A small sound classifier, trained from scratch.
Training: muon at rate 0.0031, 15200 steps, held-out accuracy 72%.
Rows from expert 2 of block 7, named by matrix and row number. Rows with one number belong to one neuron. Each number is 128 + 24 x the weight over the matrix's rms, rounded and kept within 0 to 255. All counts start at 0.
# gate: expert gate (model.blocks.7.mlp.gate, 32x160x160), inputs 0-79
# up: expert up (model.blocks.7.mlp.up, 32x160x160), inputs 0-79
# down: expert down (model.blocks.7.mlp.down, 32x160x160, transposed), outputs 0-79
gate.67 [118 122 162 143 108 140 119 160 125 114  68  92 101  86 129 144  84 187  91 131 136 127 164 120 161 119 126 159 114  98 125 131  74  82 194  84  91 153 125 101 113 166  80 110  57 131 113 162 128 114 135 126 135 129 169 114 136 166 160 119 127  86 101  89 122  78  83 123 140 107  76  87 124 101  83 122 132  82 136 168]
up.67 [144 125  89 101 138 113 144  85 137 117 187 175 142 168 139 107 170  61 154 118 129 106  96 132 103 135 142  95 126 161 131 115 179 165  68 200 162 114 125 173 136  93 172 147 229 125 139  96 125 146 100 126 130 126  92 151 125  95  90 137 116 169 154 175 134 180 158 137 110 159 181 168 136 156 175 140 135 175 121  89]
down.67 [149 100 149 136  93 141 130 153 111 125 106  58 104 114 139  97 157 173 114 125 163 103 112 152 115 126 119 145 106 127 136 101  77  84 142 124 149 150 156 117 130 177 108 141 103 137 122 124 110 127 135  84 133 131 151 170 145 140 137 101 132  73  81 114 106  72  78 129 165 170 107 121 139 144 112 105 138 116  99 115]
gate.68 [252 128 119 162 145 151 153 150  42  78 136 141  92  82  89 137 167  78  57  91 110 134 164  99 200 140  52 116 116 115  95  92 111 121 147 155 141  97 151  74 135 102 113 107  71 127  91 115 117 172 209 160 214 134 106 223 159 147 135 198 208 172  99 111 144 124 133 117  94  88 147  87 135  89  89 114 106  18  89 158]
up.68 [ 32 145 153  86 104 102 121  89 202 168 127 102 170 184 172  99  82 184 202 155 161 130  85 169  73 134 210 146 140 164 161 176 138 127 110 108 112 180 106 159 112 142 138 150 203 130 155 143 140 102  29 116  60 125 154  54  89 107 121  86  54  78 145 109  87 137 121 135 155 161 113 169 112 144 165 112 168 249 173 110]
down.68 [154  64 144 148 150 205 143 151 155  82  69 115  94 124  92 118 185 106  15 113  67 204 171 125 134  87  85 103 149  39 141  33 164 115 103 144 146  60 107 119  94 111 119  89 128  89  94  96 138 147 177 132 149 133  94 162 183 182  86 179 195 148 115  74 194 101 130  86  37 102 149  81 122 132 134 118  60  64  93 156]
gate.69 [142 146 124  98 159 103 145 116 137  87 129 133 136 143 128  83 120 117 132 149 134 152 131 102 141 177 134 127 144 147  97 138 119 128 156 122 133 181 137 127 125 135  99 123  88 121 153 107 131 115 148 132 170 136 127 111 135 108 128 122 148 112 147 115 114 144 128  92 149 154 128 121 159 133 138 174 119 125 169 122]
up.69 [122 144 140  92 157 122 139 129 109  87 130 141 128 143 155  89 121 126 136 112 128 152 137 117 137 172 163 140 121 151 110 120 126 135 154 140 124 190 137 121 121 114 125 135  96 103 150 100 127 109 146 129 155 112 134 131 122 129 131 147 140 123 134 131 102 148 150  75 160 139 125 120 141 118 115 169 129 117 158 114]
down.69 [186 176 140 169 136 133 107 184  78 162  97 121 153 125 161 167 129 176 119 139 147  67 143 178 138  92  88 141 136 107  95 110 141  93  91  35  86  44 126 154 128 173 156 156 156 152 137 192 101 145 120 122 125 161 129 129 134 152 140 179 138 165  93 115 126 108 130 199  93  81 106 124 134 124 110  87  97 131 104 119]
gate.70 [130 139  50  69  59 128 162 181 153 104  95 133 206  53  52 187 116 114 133 166 181 184 151 185 155 132  58 180 119  99 109 164 136 153  84 140 132  55 186 171 186   1 107 126 146 129 150 112 112 174 119 105 132 175 160 138 161  92  79 137 213 182 129 105 195 210  62 164  93 162  81 120 161 156  82 255  94 106 153 134]
up.70 [119 144  52  71  63 119 153 188 155 122 108 122 200  51  53 188 124 114 130 162 187 179 144 180 154 146  54 175 129  99  96 168 127 151 100 145 125  49 176 164 176   0 111 148 147 110 156 134 123 184 130 107 127 188 161 129 170  88  75 140 203 174 125 106 188 201  70 158  97 160  70 108 176 151  66 255  97 104 158 128]
down.70 [123 108 118 174 160 154 168 142  70 136 147 117  62 158 147  93 111 118  91 132  82  92 116 104 155 150 151  74 129 148 195 127 155 129 137 107  95 137  90  58 131 163  88 163 123 135  96 135  85 111 113 141  95 128 102  87  99 144 143 104  41  54 105 114 125 132 169 154 121  64 160 155 128 105 144  86 174 131 132 131]
gate.71 [131 150 118 126 131 138 129 119 122 121 110 131 123 131 136 137 148 132 131 130 126 121 116 123 119 134 118 138 112 142 126 136 117 112 131 120 146 117 137 120 127 138 110 117 126 126 128 117 111 147 108 132 109 136 120 122 120 119 112 136 146 141 145 129 145 104 137 136 131 140 137 128 124 136 143 114 138 135 142 122]
up.71 [132 112 131 120 127 109 127 128 141 135 140 132 139 109 116 120 108 126 114 120 119 134 150 137 135 121 131 126 131 118 128 126 131 140 124 130 120 139 119 138 118 121 134 126 125 118 123 145 136 118 142 118 137 120 140 128 134 128 141 117 120 125 118 125 120 145 122 129 117 126 126 130 126 124 113 142 128 121 118 130]
down.71 [143 129 130 112 138 148 132 113 117 155 108 119 104 133 141 134 148 106 125 117 113 121 137 104 139 150 123 150 117 123 115 145 111 125 122 129 121 128 122 132 100 126 111 116 142 119 140 113 122 134 112 144 114 136 117 128 122 112 127 111 132 131 127 134 126  98 124 146 140 118 114 143 126 147 149 129 134 112 122 134]
gate.72 [123 123 135 137 130 126 124 124 127 123 137 113 121 124 133 127 126 126 128 131 128 121 134 124 128 128 128 138 125 125 126 120 121 126 118 129 132 131 130 126 139 129 126 135 125 120 127 129 128 131 125 119 130 128 124 127 136 134 132 130 129 128 123 136 120 139 127 134 121 128 129 129 138 128 129 127 128 125 126 122]
up.72 [128 125 136 130 138 132 120 126 133 124 133 118 116 128 125 126 124 119 134 127 130 123 128 122 126 125 122 128 118 125 128 121 124 128 123 127 135 129 116 131 139 122 120 131 128 118 124 121 133 127 124 118 131 131 130 125 134 132 138 117 131 127 125 142 121 133 126 136 116 130 124 136 132 127 131 131 123 122 124 127]
down.72 [122 140 123 133 136 135 118 128 113 121 139 125 111 132 122 135 122 123 135 109 129 110 123 125 129 123 129 131 116 129 120 118 106 120 120 124 136 148 118 130 144 126 122 133 127 114 122 131 133 124 130 120 131 125 126 117 126 140 139 127 140 123 120 138 123 140 131 127 120 125 138 140 141 126 130 136 118 133 125 134]
gate.73 [104 170  99 112 141 161 155  63 107 198 154 140 104 109  41 134 135  88 169  99 158 105  49 124 100  94 132 122 136 105  56 103 135 125 130 162 137 126 115  95 134 129 124 148  94 114 106 128 137 134 113 131 138 103 180 166 111 151 153 134  90 168 137 135 102 143 206 118 114 105 163 134 151 138  98 131 168 172 124 145]
up.73 [156  91 160 158 121 101  94 188 166  60  92  99 158 155 199 128 116 166  81 147 106 145 194 129 137 163 115 121 109 153 193 152 126 137 131  89 120 140 142 159 131 120 129 120 171 134 149 124 135 111 133 128 118 156  97  99 170 108 105 123 152  81 113 124 130 107  33 137 147 132  80 117 106 109 167 118  75  78 118 107]
down.73 [ 99  57 143 128 145 215 127 139 101 141  83  64  93  79 110  91 107  63 130 112 102 117  93 167 121  99 192 104 126 114  99 115 101  95  72 192  89 122 103 157 131 147 113 168 170 110 107 107 114 155 186  91  99  79 118 164  93 102 152 101  96 142 120 138 178 122 146  81  68 104 138 131 107 138 107 118 195 146 142 101]
gate.74 [127 142 118 137 120 120 147 129 169 118 106 132  84 141 105 130 125 153 153 150 134 132 145 163 128 140 101  89 145 113 146 125 100 147 143 129 109 131 162 157 104  88 116 169 125 151 135 121 113 133 117 105 120 119 144 151 143 141 129  92 143 140 156 147 114 131 131 111 160 134 104 149 155 158 128  97 128 113  94 117]
up.74 [140  96 126 112 106 120 149 129 107 125 136 141 127 116 109 125 137 112 106 156 124 124 126 157 107 137 153 146 166 109 119 142 158 112 160 154 128 131 103 103 110 118 136 135 152 114 103 122 134 102 113  99 103 137 124 132 152 134 108 114 137 120 136 103 113 107 107 104 125 122 106 138 132 169 116  84 153 150 128 139]
down.74 [126 133 127  93 128 127 114 142  90 141 164 110 149 103 115 159 137  78 119  76 129 127 127 109 131 125 154 118 147 166 118 106 160  90 115 136 141 116  84 116 139 144 136  94 143  88 125 133 126 110 123 112  97 126  93 145 145 152 131 158 111 136 124 134 133 125 154 135  82  83 118 120 118 125 128 163 116 113 155 142]
gate.75 [124 132 130 129 128 122 128 134 129 122 129 124 131 127 128 126 125 127 129 129 131 134 123 129 127 131 127 128 124 130 120 130 125 128 130 126 117 129 126 129 130 127 125 129 133 127 128 132 133 123 125 131 131 127 120 128 127 124 131 129 133 126 128 127 131 123 128 127 122 133 127 131 128 134 135 127 130 121 136 128]
up.75 [130 135 132 129 126 123 128 132 128 119 126 126 132 129 132 128 126 125 130 127 128 137 126 127 127 132 124 129 120 125 122 125 125 125 130 126 113 133 127 130 131 129 123 123 132 124 130 136 134 123 127 132 131 129 118 130 124 125 127 133 130 124 131 126 130 128 127 126 118 130 123 131 133 135 139 123 128 116 134 129]
down.75 [124 138 132 125 126 132 131 128 129 115 124 133 132 132 127 126 126 120 126 130 134 132 122 129 130 128 128 130 126 127 118 127 115 124 128 126 126 129 132 130 123 131 123 123 125 117 125 133 130 122 122 136 135 121 117 131 125 127 125 131 134 122 124 124 134 126 132 127 125 123 125 124 129 134 130 128 124 123 140 141]
gate.76 [125 130 136 127 132 126 125 130 131 124 128 134 135 129 123 140 133 128 141 131 129 134 128 122 135 127 142 131 131 121 125 120 132 129 130 127 122 113 131 135 125 135 127 134 120 127 126 127 128 126 135 130 130 129 120 139 123 124 133 130 125 123 135 131 131 133 127 136 136 112 120 117 129 134 129 131 121 126 136 118]
up.76 [123 124 133 117 134 125 128 136 128 135 131 125 125 126 128 135 131 123 125 132 128 124 120 126 141 121 139 129 123 123 139 123 130 129 130 126 125 127 128 125 128 126 132 142 122 127 126 126 130 130 138 131 126 132 123 136 127 129 128 125 134 126 131 123 128 118 125 133 137 124 127 118 131 135 130 135 127 136 133 121]
down.76 [129 131 121 123 111 121 139 136 129 137 120 133 124 135 126 140 117 121 115 127 127 122 130 137 131 129 120 121 135 125 128 128 130 120 116 124 132 134 134 118 134 117 142 123 129 121 134 127 133 138 124 118 127 123 121 119 130 133 137 122 129 128 121 133 127 124 124 134 118 140 128 139 131 122 127 126 135 135 117 129]
gate.77 [138 136 121 134 122 126 120 121 132 125 127 127 122 131 116 132 130 119 130 131 123 124 111 132 124 127 134 128 120 132 125 123 127 129 112 127 135 125 120 134 136 130 129 133 138 140 125 127 133 138 133 129 135 123 136 124 142 132 136 128 133 130 126 128 115 141 136 131 131 123 133 126 128 131 130 126 126 121 128 121]
up.77 [139 137 119 130 124 122 112 116 138 124 129 126 116 142 118 135 133 115 133 133 118 122 103 128 119 131 131 131 115 134 120 126 119 130 113 126 143 123 120 141 137 123 129 134 145 148 122 121 131 144 135 131 139 124 140 118 151 133 138 128 139 129 127 130 118 141 139 135 135 121 135 123 131 135 126 123 130 116 130 121]
down.77 [145 135 116 121 130 121 121 105 123 122 119 134 113 137 118 141 132 109 129 135 133 118 112 126 123 134 134 131 119 134 128 131 115 133 117 132 136 114 126 143 134 130 127 140 141 138 121 127 128 130 128 137 129 131 140 114 146 148 135 132 137 124 116 138 126 138 131 135 135 126 131 126 143 132 131 111 129 124 129 120]
gate.78 [134 124 134 131 135 128 119 127 129 120 119 138 118 131 123 128 125 121 134 127 128 126 127 132 129 132 139 126 121 127 134 128 132 124 131 124 142 130 123 129 130 119 127 138 124 121 121 117 131 130 137 127 130 123 128 128 122 119 128 132 132 123 124 142 126 133 128 127 123 131 132 125 133 128 130 127 129 124 130 129]
up.78 [119 135 129 118 125 136 135 128 129 136 136 122 142 122 128 124 120 126 124 132 129 128 128 128 121 122 117 125 139 128 116 135 121 125 114 130 121 119 127 122 113 134 126 118 132 121 142 137 129 129 124 131 134 130 114 120 129 122 120 140 127 129 142 117 134 114 129 129 132 113 119 126 120 130 132 124 119 128 122 138]
down.78 [121 117 137 127 121 133 133 141 143 147 122 113 145 122 132 125 127 127 125 128 126 140 125 117 124 127 111 131 134 121 126 127 123 132 116 135 116 119 133 132 103 149 111 112 128 136 149 142 124 126 130 117 133 124 112 129 131 119 131 130 113 130 128 124 122 117 127 132 143 120 128 141 116 135 126 130 126 140 124 127]
gate.79 [139 127 123 129 135 124 131 129 119 131 128 122 136 116 128 130 115 124 125 124 122 119 124 129 129 117 128 134 128 128 127 130 125 121 129 131 131 123 130 129 123 129 116 123 129 131 129 125 127 136 132 130 126 131 120 124 132 135 135 128 118 129 133 118 132 123 133 127 129 114 126 129 127 127 122 127 130 126 128 124]
up.79 [114 129 135 128 122 132 126 129 135 124 131 134 116 142 130 124 143 132 129 132 136 138 130 129 128 140 125 123 127 126 128 124 131 133 127 126 127 135 126 127 134 127 144 131 125 124 126 132 130 120 123 124 131 123 138 133 123 121 122 127 141 126 127 140 125 134 122 131 124 147 131 126 130 130 134 128 126 131 126 134]
down.79 [115 119 142 133 131 126 133 127 137 125 134 130 127 133 134 122 130 128 138 134 125 136 130 125 132 130 129 121 128 128 125 121 133 122 129 135 132 131 129 131 130 124 131 134 135 120 129 122 132 131 127 123 129 126 128 128 125 126 130 127 141 122 122 134 130 130 123 124 128 131 135 128 136 137 127 123 130 124 125 130]
gate.80 [105 132  55 150  78 147  96 161 173  75  79 162 112 100 132 154 164  98  59 209 123 156 168 186 132 153  79 103 171 120  94 169  89 134 201 124  98 170 105 162 171  98 128  89 122 128 154  97 109 158 118 151 128 132 148 103 132 131  88 158 120  86  85 172 102 184 128 188 152 164 122 141 100 129 156  12 135 111 211 140]
up.80 [ 90  93  66 115  90 152 124 169 220  67  66 175 237 140 162 152  74  76 115 118 102 209 178 181  87 216 149 186 107 171 180  80  86 112 114 115  78 195 101 189 216  87 161  97 184 100 125  88  55 155  80 155 123 144 205  91  49  83  93 180 124 136  36 137 130 135 129  98 127 212 124  96  85 124 162  89 149 101 219 106]
down.80 [126 132 202 155 198 138  14 113 104 123 192  80  36 120 102  35 127 193  91 130  41 107 185 103 131 132  63  94 104  78 163 100 199 179  74 132 121  62 141 111  74 137  83 151 135 132 152 108 114  97 164  85 144 139  47 180 121 100 161  82 151 133 142  82 136  99 131 170 101  98 148 191 124 130 168 139 123 163   0  95]
gate.81 [ 88 159  71 149  12 198 175 197 169 101 117 145 180 138  94 151 154 110 153 121 120 163 166 152 118 159 129 122 172  82 111 120 152 114 114 128  89 120 179 153 149  99 155 162 201 156 100 135  97  86 156  90 111 151 141 103 147 226 109 187 117 134 180 126 130 138 111  32 161 112 135 167 112 146 189 182 112 191  90 168]
up.81 [175  84 185  99 245  73  84  48  99 162 146 121 108 129 147 111  85 123 124 142 132 115  92 113 130  75 123 159 103 150 149 126 103 143 153 116 162 141  76 120 130 161  86  99  68  84 150 121 166 143 127 152 160 122 126 166 110  54 123  84 110 108  71 135 153 124 142 192 104 135  96 107 146 128  80  49 134  57 196  78]
down.81 [140  78 169 179 115 218 130 160 176  81  84 124  98 169 124  86 163 130 164 115 106 152 128 174 108 166 163 143 181 116 179 125  65 110  98 147 137 167 144 185 143 104 168  93 218 130 144 167 126 119 151  53 145  99  86  82 155 177 128 153 137 124 187 178 111 111 121  93 108 147 173 161 123 176 161 180 134 155 185 156]
gate.82 [158 100  96 202  96 153 134 111 174  87  93 218 126 133 211 147  14 209  58  82 144 156 164 165 112 135  91  68 160 146 149 107 170  58 150  88 142 164 138  60 103 147 149 194 138 138 198 124 129  96 137 163 117 167 180 177 155  82 165 147 192 102  80 101 244 120 167 218  56  52 124 152 204  88 242 135 119 148 102  39]
up.82 [152  87 105 202  94 152 120 129 179  95  94 216 114 123 218 159  27 206  53  97 132 146 161 166 121 145  93  74 161 142 155  91 171  60 159  94 123 161 133  64 114 152 155 195 151 139 200 127 134  88 135 167 118 161 187 179 149  73 176 134 200 100  90  89 244 128 153 226  64  61 134 161 213 108 253 143 129 151 100  27]
down.82 [160 103 126 102 226 112 201 116  97 104 109  73  92 131 162 121 237  27  99 120 158  29 114  98 193 139 144 118  72 159  48 164  86 163 157 175 122 110 115  95 152 160  53 102  65 113  90 102  55  87  97 135 139 103  89 103 122 152  87  95  84 123 163 157  87 174 130 143  71 130  97 107 110 121 121  69 124  83 146 127]
gate.83 [131 122 127 123 134 131 132 127 131 129 130 126 127 127 126 124 122 126 125 129 134 131 132 128 131 129 122 123 131 133 131 126 135 128 126 134 125 124 121 132 124 132 126 131 130 127 126 131 131 132 129 128 126 131 129 125 129 128 131 126 132 126 125 127 128 127 128 120 133 136 120 130 127 125 130 132 129 128 126 121]
up.83 [127 131 126 128 124 129 127 130 124 118 128 130 134 130 132 134 129 130 133 128 119 126 122 134 116 123 130 130 134 129 127 127 118 129 134 117 127 128 129 126 132 123 125 122 127 124 128 126 121 126 131 124 125 124 131 132 119 126 121 134 124 125 134 128 131 133 129 131 124 124 129 125 124 130 128 128 134 131 129 139]
down.83 [130 129 133 122 133 133 136 128 126 116 122 129 135 134 135 124 131 127 131 123 123 126 125 126 122 125 127 124 140 125 140 128 125 127 117 134 122 129 123 128 129 140 121 127 131 127 128 121 124 127 137 125 121 126 132 142 120 123 127 128 121 131 132 124 135 135 126 128 129 133 123 128 116 120 123 131 129 130 125 132]
gate.84 [179  88  58  97  63 128 142 115  74  86 122 133 192 111 153 140  84  29 206 174 189 165  76  85 130  67 134 133 134 107 115 148 161 139  67 148 128 139 158 109 205  38 150 112 178 124 125  64 202 107 166  24 175  96 144 182 160 193 103 140 137 215 150 136  97 204 150  58  80 120 211  75 136 144 132 113 165 128 171 186]
up.84 [ 85 164 193 153 197 122 119 127 171 163 141 115  72 145 110 111 174 229  49  79  60  95 196 173 110 193 115 121 119 141 143 107  84 112 197 109 119 114  93 153  56 211 114 141  77 134 123 207  57 137  88 219  85 165 116  69 105  75 137 108 109  48  91 109 151  48 130 203 180 139  37 191 113 111 129 129  87 121  84  71]
down.84 [ 76 127 170 166  96 124  45 124 173 152 100 165 204 157 142 130 127 144 238 152 151 185 118  95 133  70 137  99 124 108 229 137 155 101  88 111 124 168 125 112 131  83 172  74 158 158 150 130 162 148 151  72 142 139 118 121 147 144 102 174 110 181 109  80 116 136 127 131  37 151 148 128 135 115 100 132 146 100 166 134]
gate.85 [132 124 140 126 135 119 119 126 129 135 135 111 118 128 126 129 121 117 134 127 132 131 126 124 132 133 136 138 128 125 128 124 136 120 132 141 130 122 125 126 133 123 131 127 127 127 129 119 135 131 134 125 135 124 124 124 133 132 130 128 136 122 137 133 111 140 132 128 127 124 119 118 139 131 125 134 127 129 126 131]
up.85 [120 137 122 132 119 140 148 128 122 119 122 142 138 127 124 129 129 143 123 130 128 117 124 138 119 121 122 117 135 133 130 124 122 138 126 115 121 134 135 133 123 132 128 121 128 127 129 128 121 125 125 122 122 133 130 131 118 124 120 134 123 138 118 119 144 118 122 128 129 132 141 134 118 124 129 122 128 125 126 128]
down.85 [122 123 126 132 123 137 138 130 137 119 125 140 141 124 131 122 137 141 126 139 120 132 134 137 118 129 131 105 121 135 132 131 126 139 113 121 126 120 133 133 120 129 134 127 131 139 131 133 113 126 128 129 121 136 133 133 120 115 127 116 119 141 116 125 147 127 122 127 127 139 128 122 107 129 122 126 127 119 109 124]
gate.86 [ 25 221 221 138 126 148  63 146 150 222 188 167 178 176 165 101  91 134 228  85 156 116 146  61 105 115 172 168  97 154 159 155  74 122 170 129  78 208 174 121 127 164 164 196 181 219 149  81 172  79  84 196 111  49 101  74  49 129 100 105  31 218 147 150  86 125 147 145  97 100 108 199 145 103 119 135 203 231  70 127]
up.86 [ 25 231 215 124 123 151  78 134 149 220 183 178 180 174 159 105  90 143 232  76 152 124 134  51 114 115 170 159  89 161 141 166  77 130 183 120  74 202 179 107 128 142 166 203 167 224 152  86 170  84  91 197 123  47  99  76  59 136 116 101  27 220 146 150  85 135 143 149  95  95 116 197 143  88 116 133 200 231  70 139]
down.86 [115 120   0 123 178  82 162  44  83  99 156 126 144 144 151 179 116 151  84 152  98 131 131 154 173 108  87 166 108  88  72 199 154 167 150 165 188  43  88 156  67 138 153 123  86  51 138 112 209 109 140  95 144 172 152 254 128 118 131  75 163 121 118  57  76  68 121  66 127 118  96  94 155 158  61  82 108  63  17 102]
gate.87 [129 122 129 130 129 127 126 133 128 127 126 137 131 133 128 126 132 130 126 127 128 130 130 130 129 133 131 128 125 128 133 129 129 124 127 127 131 123 127 130 130 127 132 123 126 133 130 126 126 125 133 131 120 131 127 127 122 127 125 132 132 129 135 131 130 125 134 127 131 131 130 125 130 126 125 126 125 132 125 125]
up.87 [129 134 123 129 126 129 130 118 130 130 129 120 125 126 123 128 122 122 129 125 128 125 128 127 127 125 130 130 132 128 125 127 127 132 128 128 126 130 136 128 130 128 127 132 126 119 124 127 130 135 127 123 135 122 133 131 130 130 130 127 122 128 124 127 126 133 118 127 126 122 127 130 128 132 127 130 131 124 132 128]
down.87 [128 122 126 131 130 129 126 127 125 125 131 117 124 123 127 129 121 132 128 128 126 128 123 128 129 127 128 134 131 126 117 126 123 136 123 130 128 135 132 132 128 127 121 126 132 124 124 130 134 128 124 115 129 125 128 130 126 131 141 130 112 133 128 130 133 130 121 121 131 131 128 130 124 132 131 130 127 128 134 126]
gate.88 [145 120 123 122 137  89 148 134 130 135 106 116 125 109 151 115 114 146 114 135 108 119 121 121 133  97 133 111 125 138 126 133  95 128 135 116 145 161 133 136 123 144 105 132 125 128 138 121 128 164 124 151 123 121 138 130 115 156 128 122 132 132  99 112 139 108 140 126 132 125 104 109 121 116 111 119 128 139 134 136]
up.88 [110 130 122 133 147 124 139 123  92 115 118 126 154 146 118 111 142 137 120 136 118 137 115 140 121 110 112 126 106 135 130 122 156 140  92 132 120 121 117 113 158 106 124 106 141 134 121 127 153 126 126 134 130 120 152 136 131 138 105 128 107 121 111 112 159  97  93 137 126 129 130 123 128 149 121 123 117 159 145 138]
down.88 [106 132 123 159 135 154  66 102 128  82 105 138 120 139 127 110 125 121 132 128 139 131 131 128 126 121 123 100 114 129 120 121 126 148 114 135 104 101 120 137 130 103 130 138 130 103 125 153 105 115 127 123 136 146 110 153 118  99 124 157 115 130 136 123 102 148 156 114  94 126 148 110 126 147 137 153 103 139 135 139]
gate.89 [122 128 134 138 140 116 136 119 136 149 133 129 133 113 124 127 125 135 123 132 128 135 127 120 125 134 131 119 125 113 122 126 146 136 130 132 135 127 132 131 140 128 132 134 133 144 133 132 131 121 145 140 126 137 133 124 130 131 122 120 133 131 132 115 134 124 138 127 124 146 117 131 123 131 134 123 123 114 138 129]
up.89 [120 138 130 120 122 120 120 120 118 126 125 123 135 126 144 125 127 125 143 136 128 126 143 142 122 134 136 135 135 143 152 135 129 125 110 128 120 140 130 122 122 135 147 120 131 127 128 144 125 105  99 143 127 120 117 122 134 121 134 135 135 122 121 142 132 126 134 145 130 101 130 141 129 126 126 108 139 144 120 117]
down.89 [115 129 124 134 117 119 125 122 115 120 118 124 140 119 140 137 128 130 134 144 123 114 103 133 114 118 138 115 131 122 137 133 147 128 109 122 149 118 138 123 109 132 131 128 114 119 134 116 133 107 118 109 113 130 121 108 122 125 138 114 144 133 155 144 125 123 123 160 120 110 136 151 138 130 142 104 133 152 127 134]
gate.90 [132 179 101 133 157  86 174 133  59 139 164 155  94 120 122 131 111 135 148 153 132  46 129 154 118 160 165 115  91 125 129 163 140 119 141 115 167 135 126 152 125 152 108 120  76 159 163 119 177 142 120 135 127 114 146 143 145 117 148 117 103  82 185 121 126 128 166 161 138 107 146 160 150 143  92  99 110 141 111 102]
up.90 [ 97  91 139 159 119 175 123  93 155 170 100 105 131 147 129 100 170 169  93 107 103 157 172 118 149 114  97 131 127 108 165  71 124 135  93 144 124  34 126 100 103 126 106 153 157 119  95 134  77  77 119 109  69 165 116 161 104 131 108 135 118 173 115 150 124 127 158 151 116 127 107  68 114 101 143 189 118 128 106 127]
down.90 [122 146 152 141 134 107 130 137  76  66 177  91  87 107 126  66  53 146 129 165 113  76 130 152 160 114 231 132 140  83 139 122 163 162 146  62 147 174  82 186 141 196 124 147  54 197 135 111 114 108 128 155 120  91 174  66  97  49 172 117  88  42 255  75  92 131  94 189 143 168 115 199 149 188  53  54 195 169 121  90]
gate.91 [132 139 101 180 139 119 141 120 150 152 146 117 121 108  92 153 112 143 117  93 140 116 132 133 130 109 145 105  90 157 152 109 135 117 139 105 121 131 115 107 118 134 129 121 172 120 151 136  72 135 130 160 131 143 102  70 165 143 120 153 125 108 108  90 135 115 134 132 150 116 165 171 108 147 197 133 177 119 166  96]
up.91 [135 121 126 118 116 125 142 128 118 102 100 135 135 137 103  97 135 121 127 161 123 142 115 112 124 130 128 122 162 103 102 133 121 127 114 164 121 102 145 152 153 129 134 118  98 140 100 106 171 144 123 115 106 128 122 155 101 126 131 100 157 162 125 173 118 119  73 111 138 159 114 107 121 101 100 133  91 143 100 168]
down.91 [144 101 111 131 104 116 139 101 136 127 134 116 128 115 121 171  94 127 147 117 133 106 111 104  66  94 114  97 131 138 110  59 105 133 133  89 125  80 157 125 144 187 138 116 145 119  79 143 115 154  88 141 140 102 145 117 159 110 137 125  88 110 154 105 156  96 146  81 160 173  80 139  90  90  88  87 123 120 141 121]
gate.92 [113 123 129 116 132 128 125 145 125 135 132 116 134 127 137 119 122 129 128 105 118 122 131 120 111 141 117 121 143 135 121 131 123 129 146 112 125 134 127 131 128 116 133 134 121 113 130 129 117 130 128 111 114 137 127 131 126 128 148 122 117 123 137 155 119 135 133 128 138 135 136 116 130 133 134 131 129 118 114 123]
up.92 [110 114 123 113 139 126 121 142 126 139 126 122 144 125 125 127 121 126 120 106 126 123 125 111 114 140 111 120 147 135 119 125 130 118 137 126 131 131 138 133 135 116 134 133 130 116 125 143 121 140 126 119 123 132 126 148 133 122 146 127 113 130 143 143 116 128 135 135 122 138 120 127 127 133 128 128 143 110 110 106]
down.92 [130 133 123 124 130 123 151 126 120 133 130 150 134 114 133 122 134 127 137 136 126 120 116 125 112 117  96 134 124 136 122 109 135 115 125 129 125 134 140 135 118 116 139 141 106 138 118 142 141 130 110 128 141 136 129 126 138 124 132 100 143 116 115 119 118 125 139 132 129 113 123 127 123 130 137 132 144 124 110 134]
gate.93 [107  95  27 152 124 171 134 184 135  68 145  40 168 123 118 182  72 100  66 197 100 158 115  98  73 207  51 119 177  98 189 171 112 171 127 141 166  89 119 144 134  89 140 191 171  56 105  80 118 241 149 110 103 160  62 151 106 170  67 154 171 172 116 120 132 180 146  74 152 132 107 215 164 152 176 112 129 142 152 179]
up.93 [149 143 217 110 155  93 124  69 139 171  96 200  89 136 152  66 184 149 196  72 157  79 146 172 179  54 189 117  79 162  81 100 144 111 129 111  84 166 131 113 107 154 133  84  80 198 155 162 130  18 124 154 153  99 199 106 146 100 185 121  95  98 145 153 124  91 116 174 118 125 149  62  75  97  92 149 130 116 104  92]
down.93 [130 129  58 143 163 134 127 105 156  90 141 106 141 155 154 145  98 175 105 163 113 149 122 151 136 136  73  87 147  87 180  95 122 164  96 121 158 131 126 154 113  82 124 123 168 138 132 140 132 181 115  95 132 124  95 128 127  71  98 150 167 203 142 120  97 114  76 101 119 155  97 172 117 104 179 130 116 155 130 124]
gate.94 [136 136 134 131 122 129 122 144 129 129 125 125 135 127 121 130 131 127 135 124 121 126 124 129 132 128 134 138 121 134 139 130 132 129 121 126 128 127 119 140 125 129 128 125 132 120 127 123 125 132 137 132 124 126 126 132 127 127 126 120 126 124 124 137 131 123 129 129 124 138 121 129 125 129 132 126 129 137 135 122]
up.94 [134 133 130 134 116 123 121 145 125 122 129 122 128 126 115 126 133 126 131 123 122 131 121 129 136 136 138 134 126 142 133 129 131 131 121 125 128 129 123 147 122 128 129 125 133 121 132 121 124 130 146 129 129 126 128 134 125 130 128 116 123 130 121 140 131 125 131 133 131 138 123 132 128 131 135 128 125 133 135 127]
down.94 [137 131 131 133 120 127 120 135 124 124 136 123 138 130 118 115 142 130 128 129 132 128 129 136 127 137 142 124 135 134 130 125 125 132 126 118 128 129 127 126 127 126 126 130 132 131 131 119 122 128 132 128 128 121 137 117 127 130 126 124 126 134 135 135 124 139 137 129 125 126 130 141 134 131 131 123 125 120 133 131]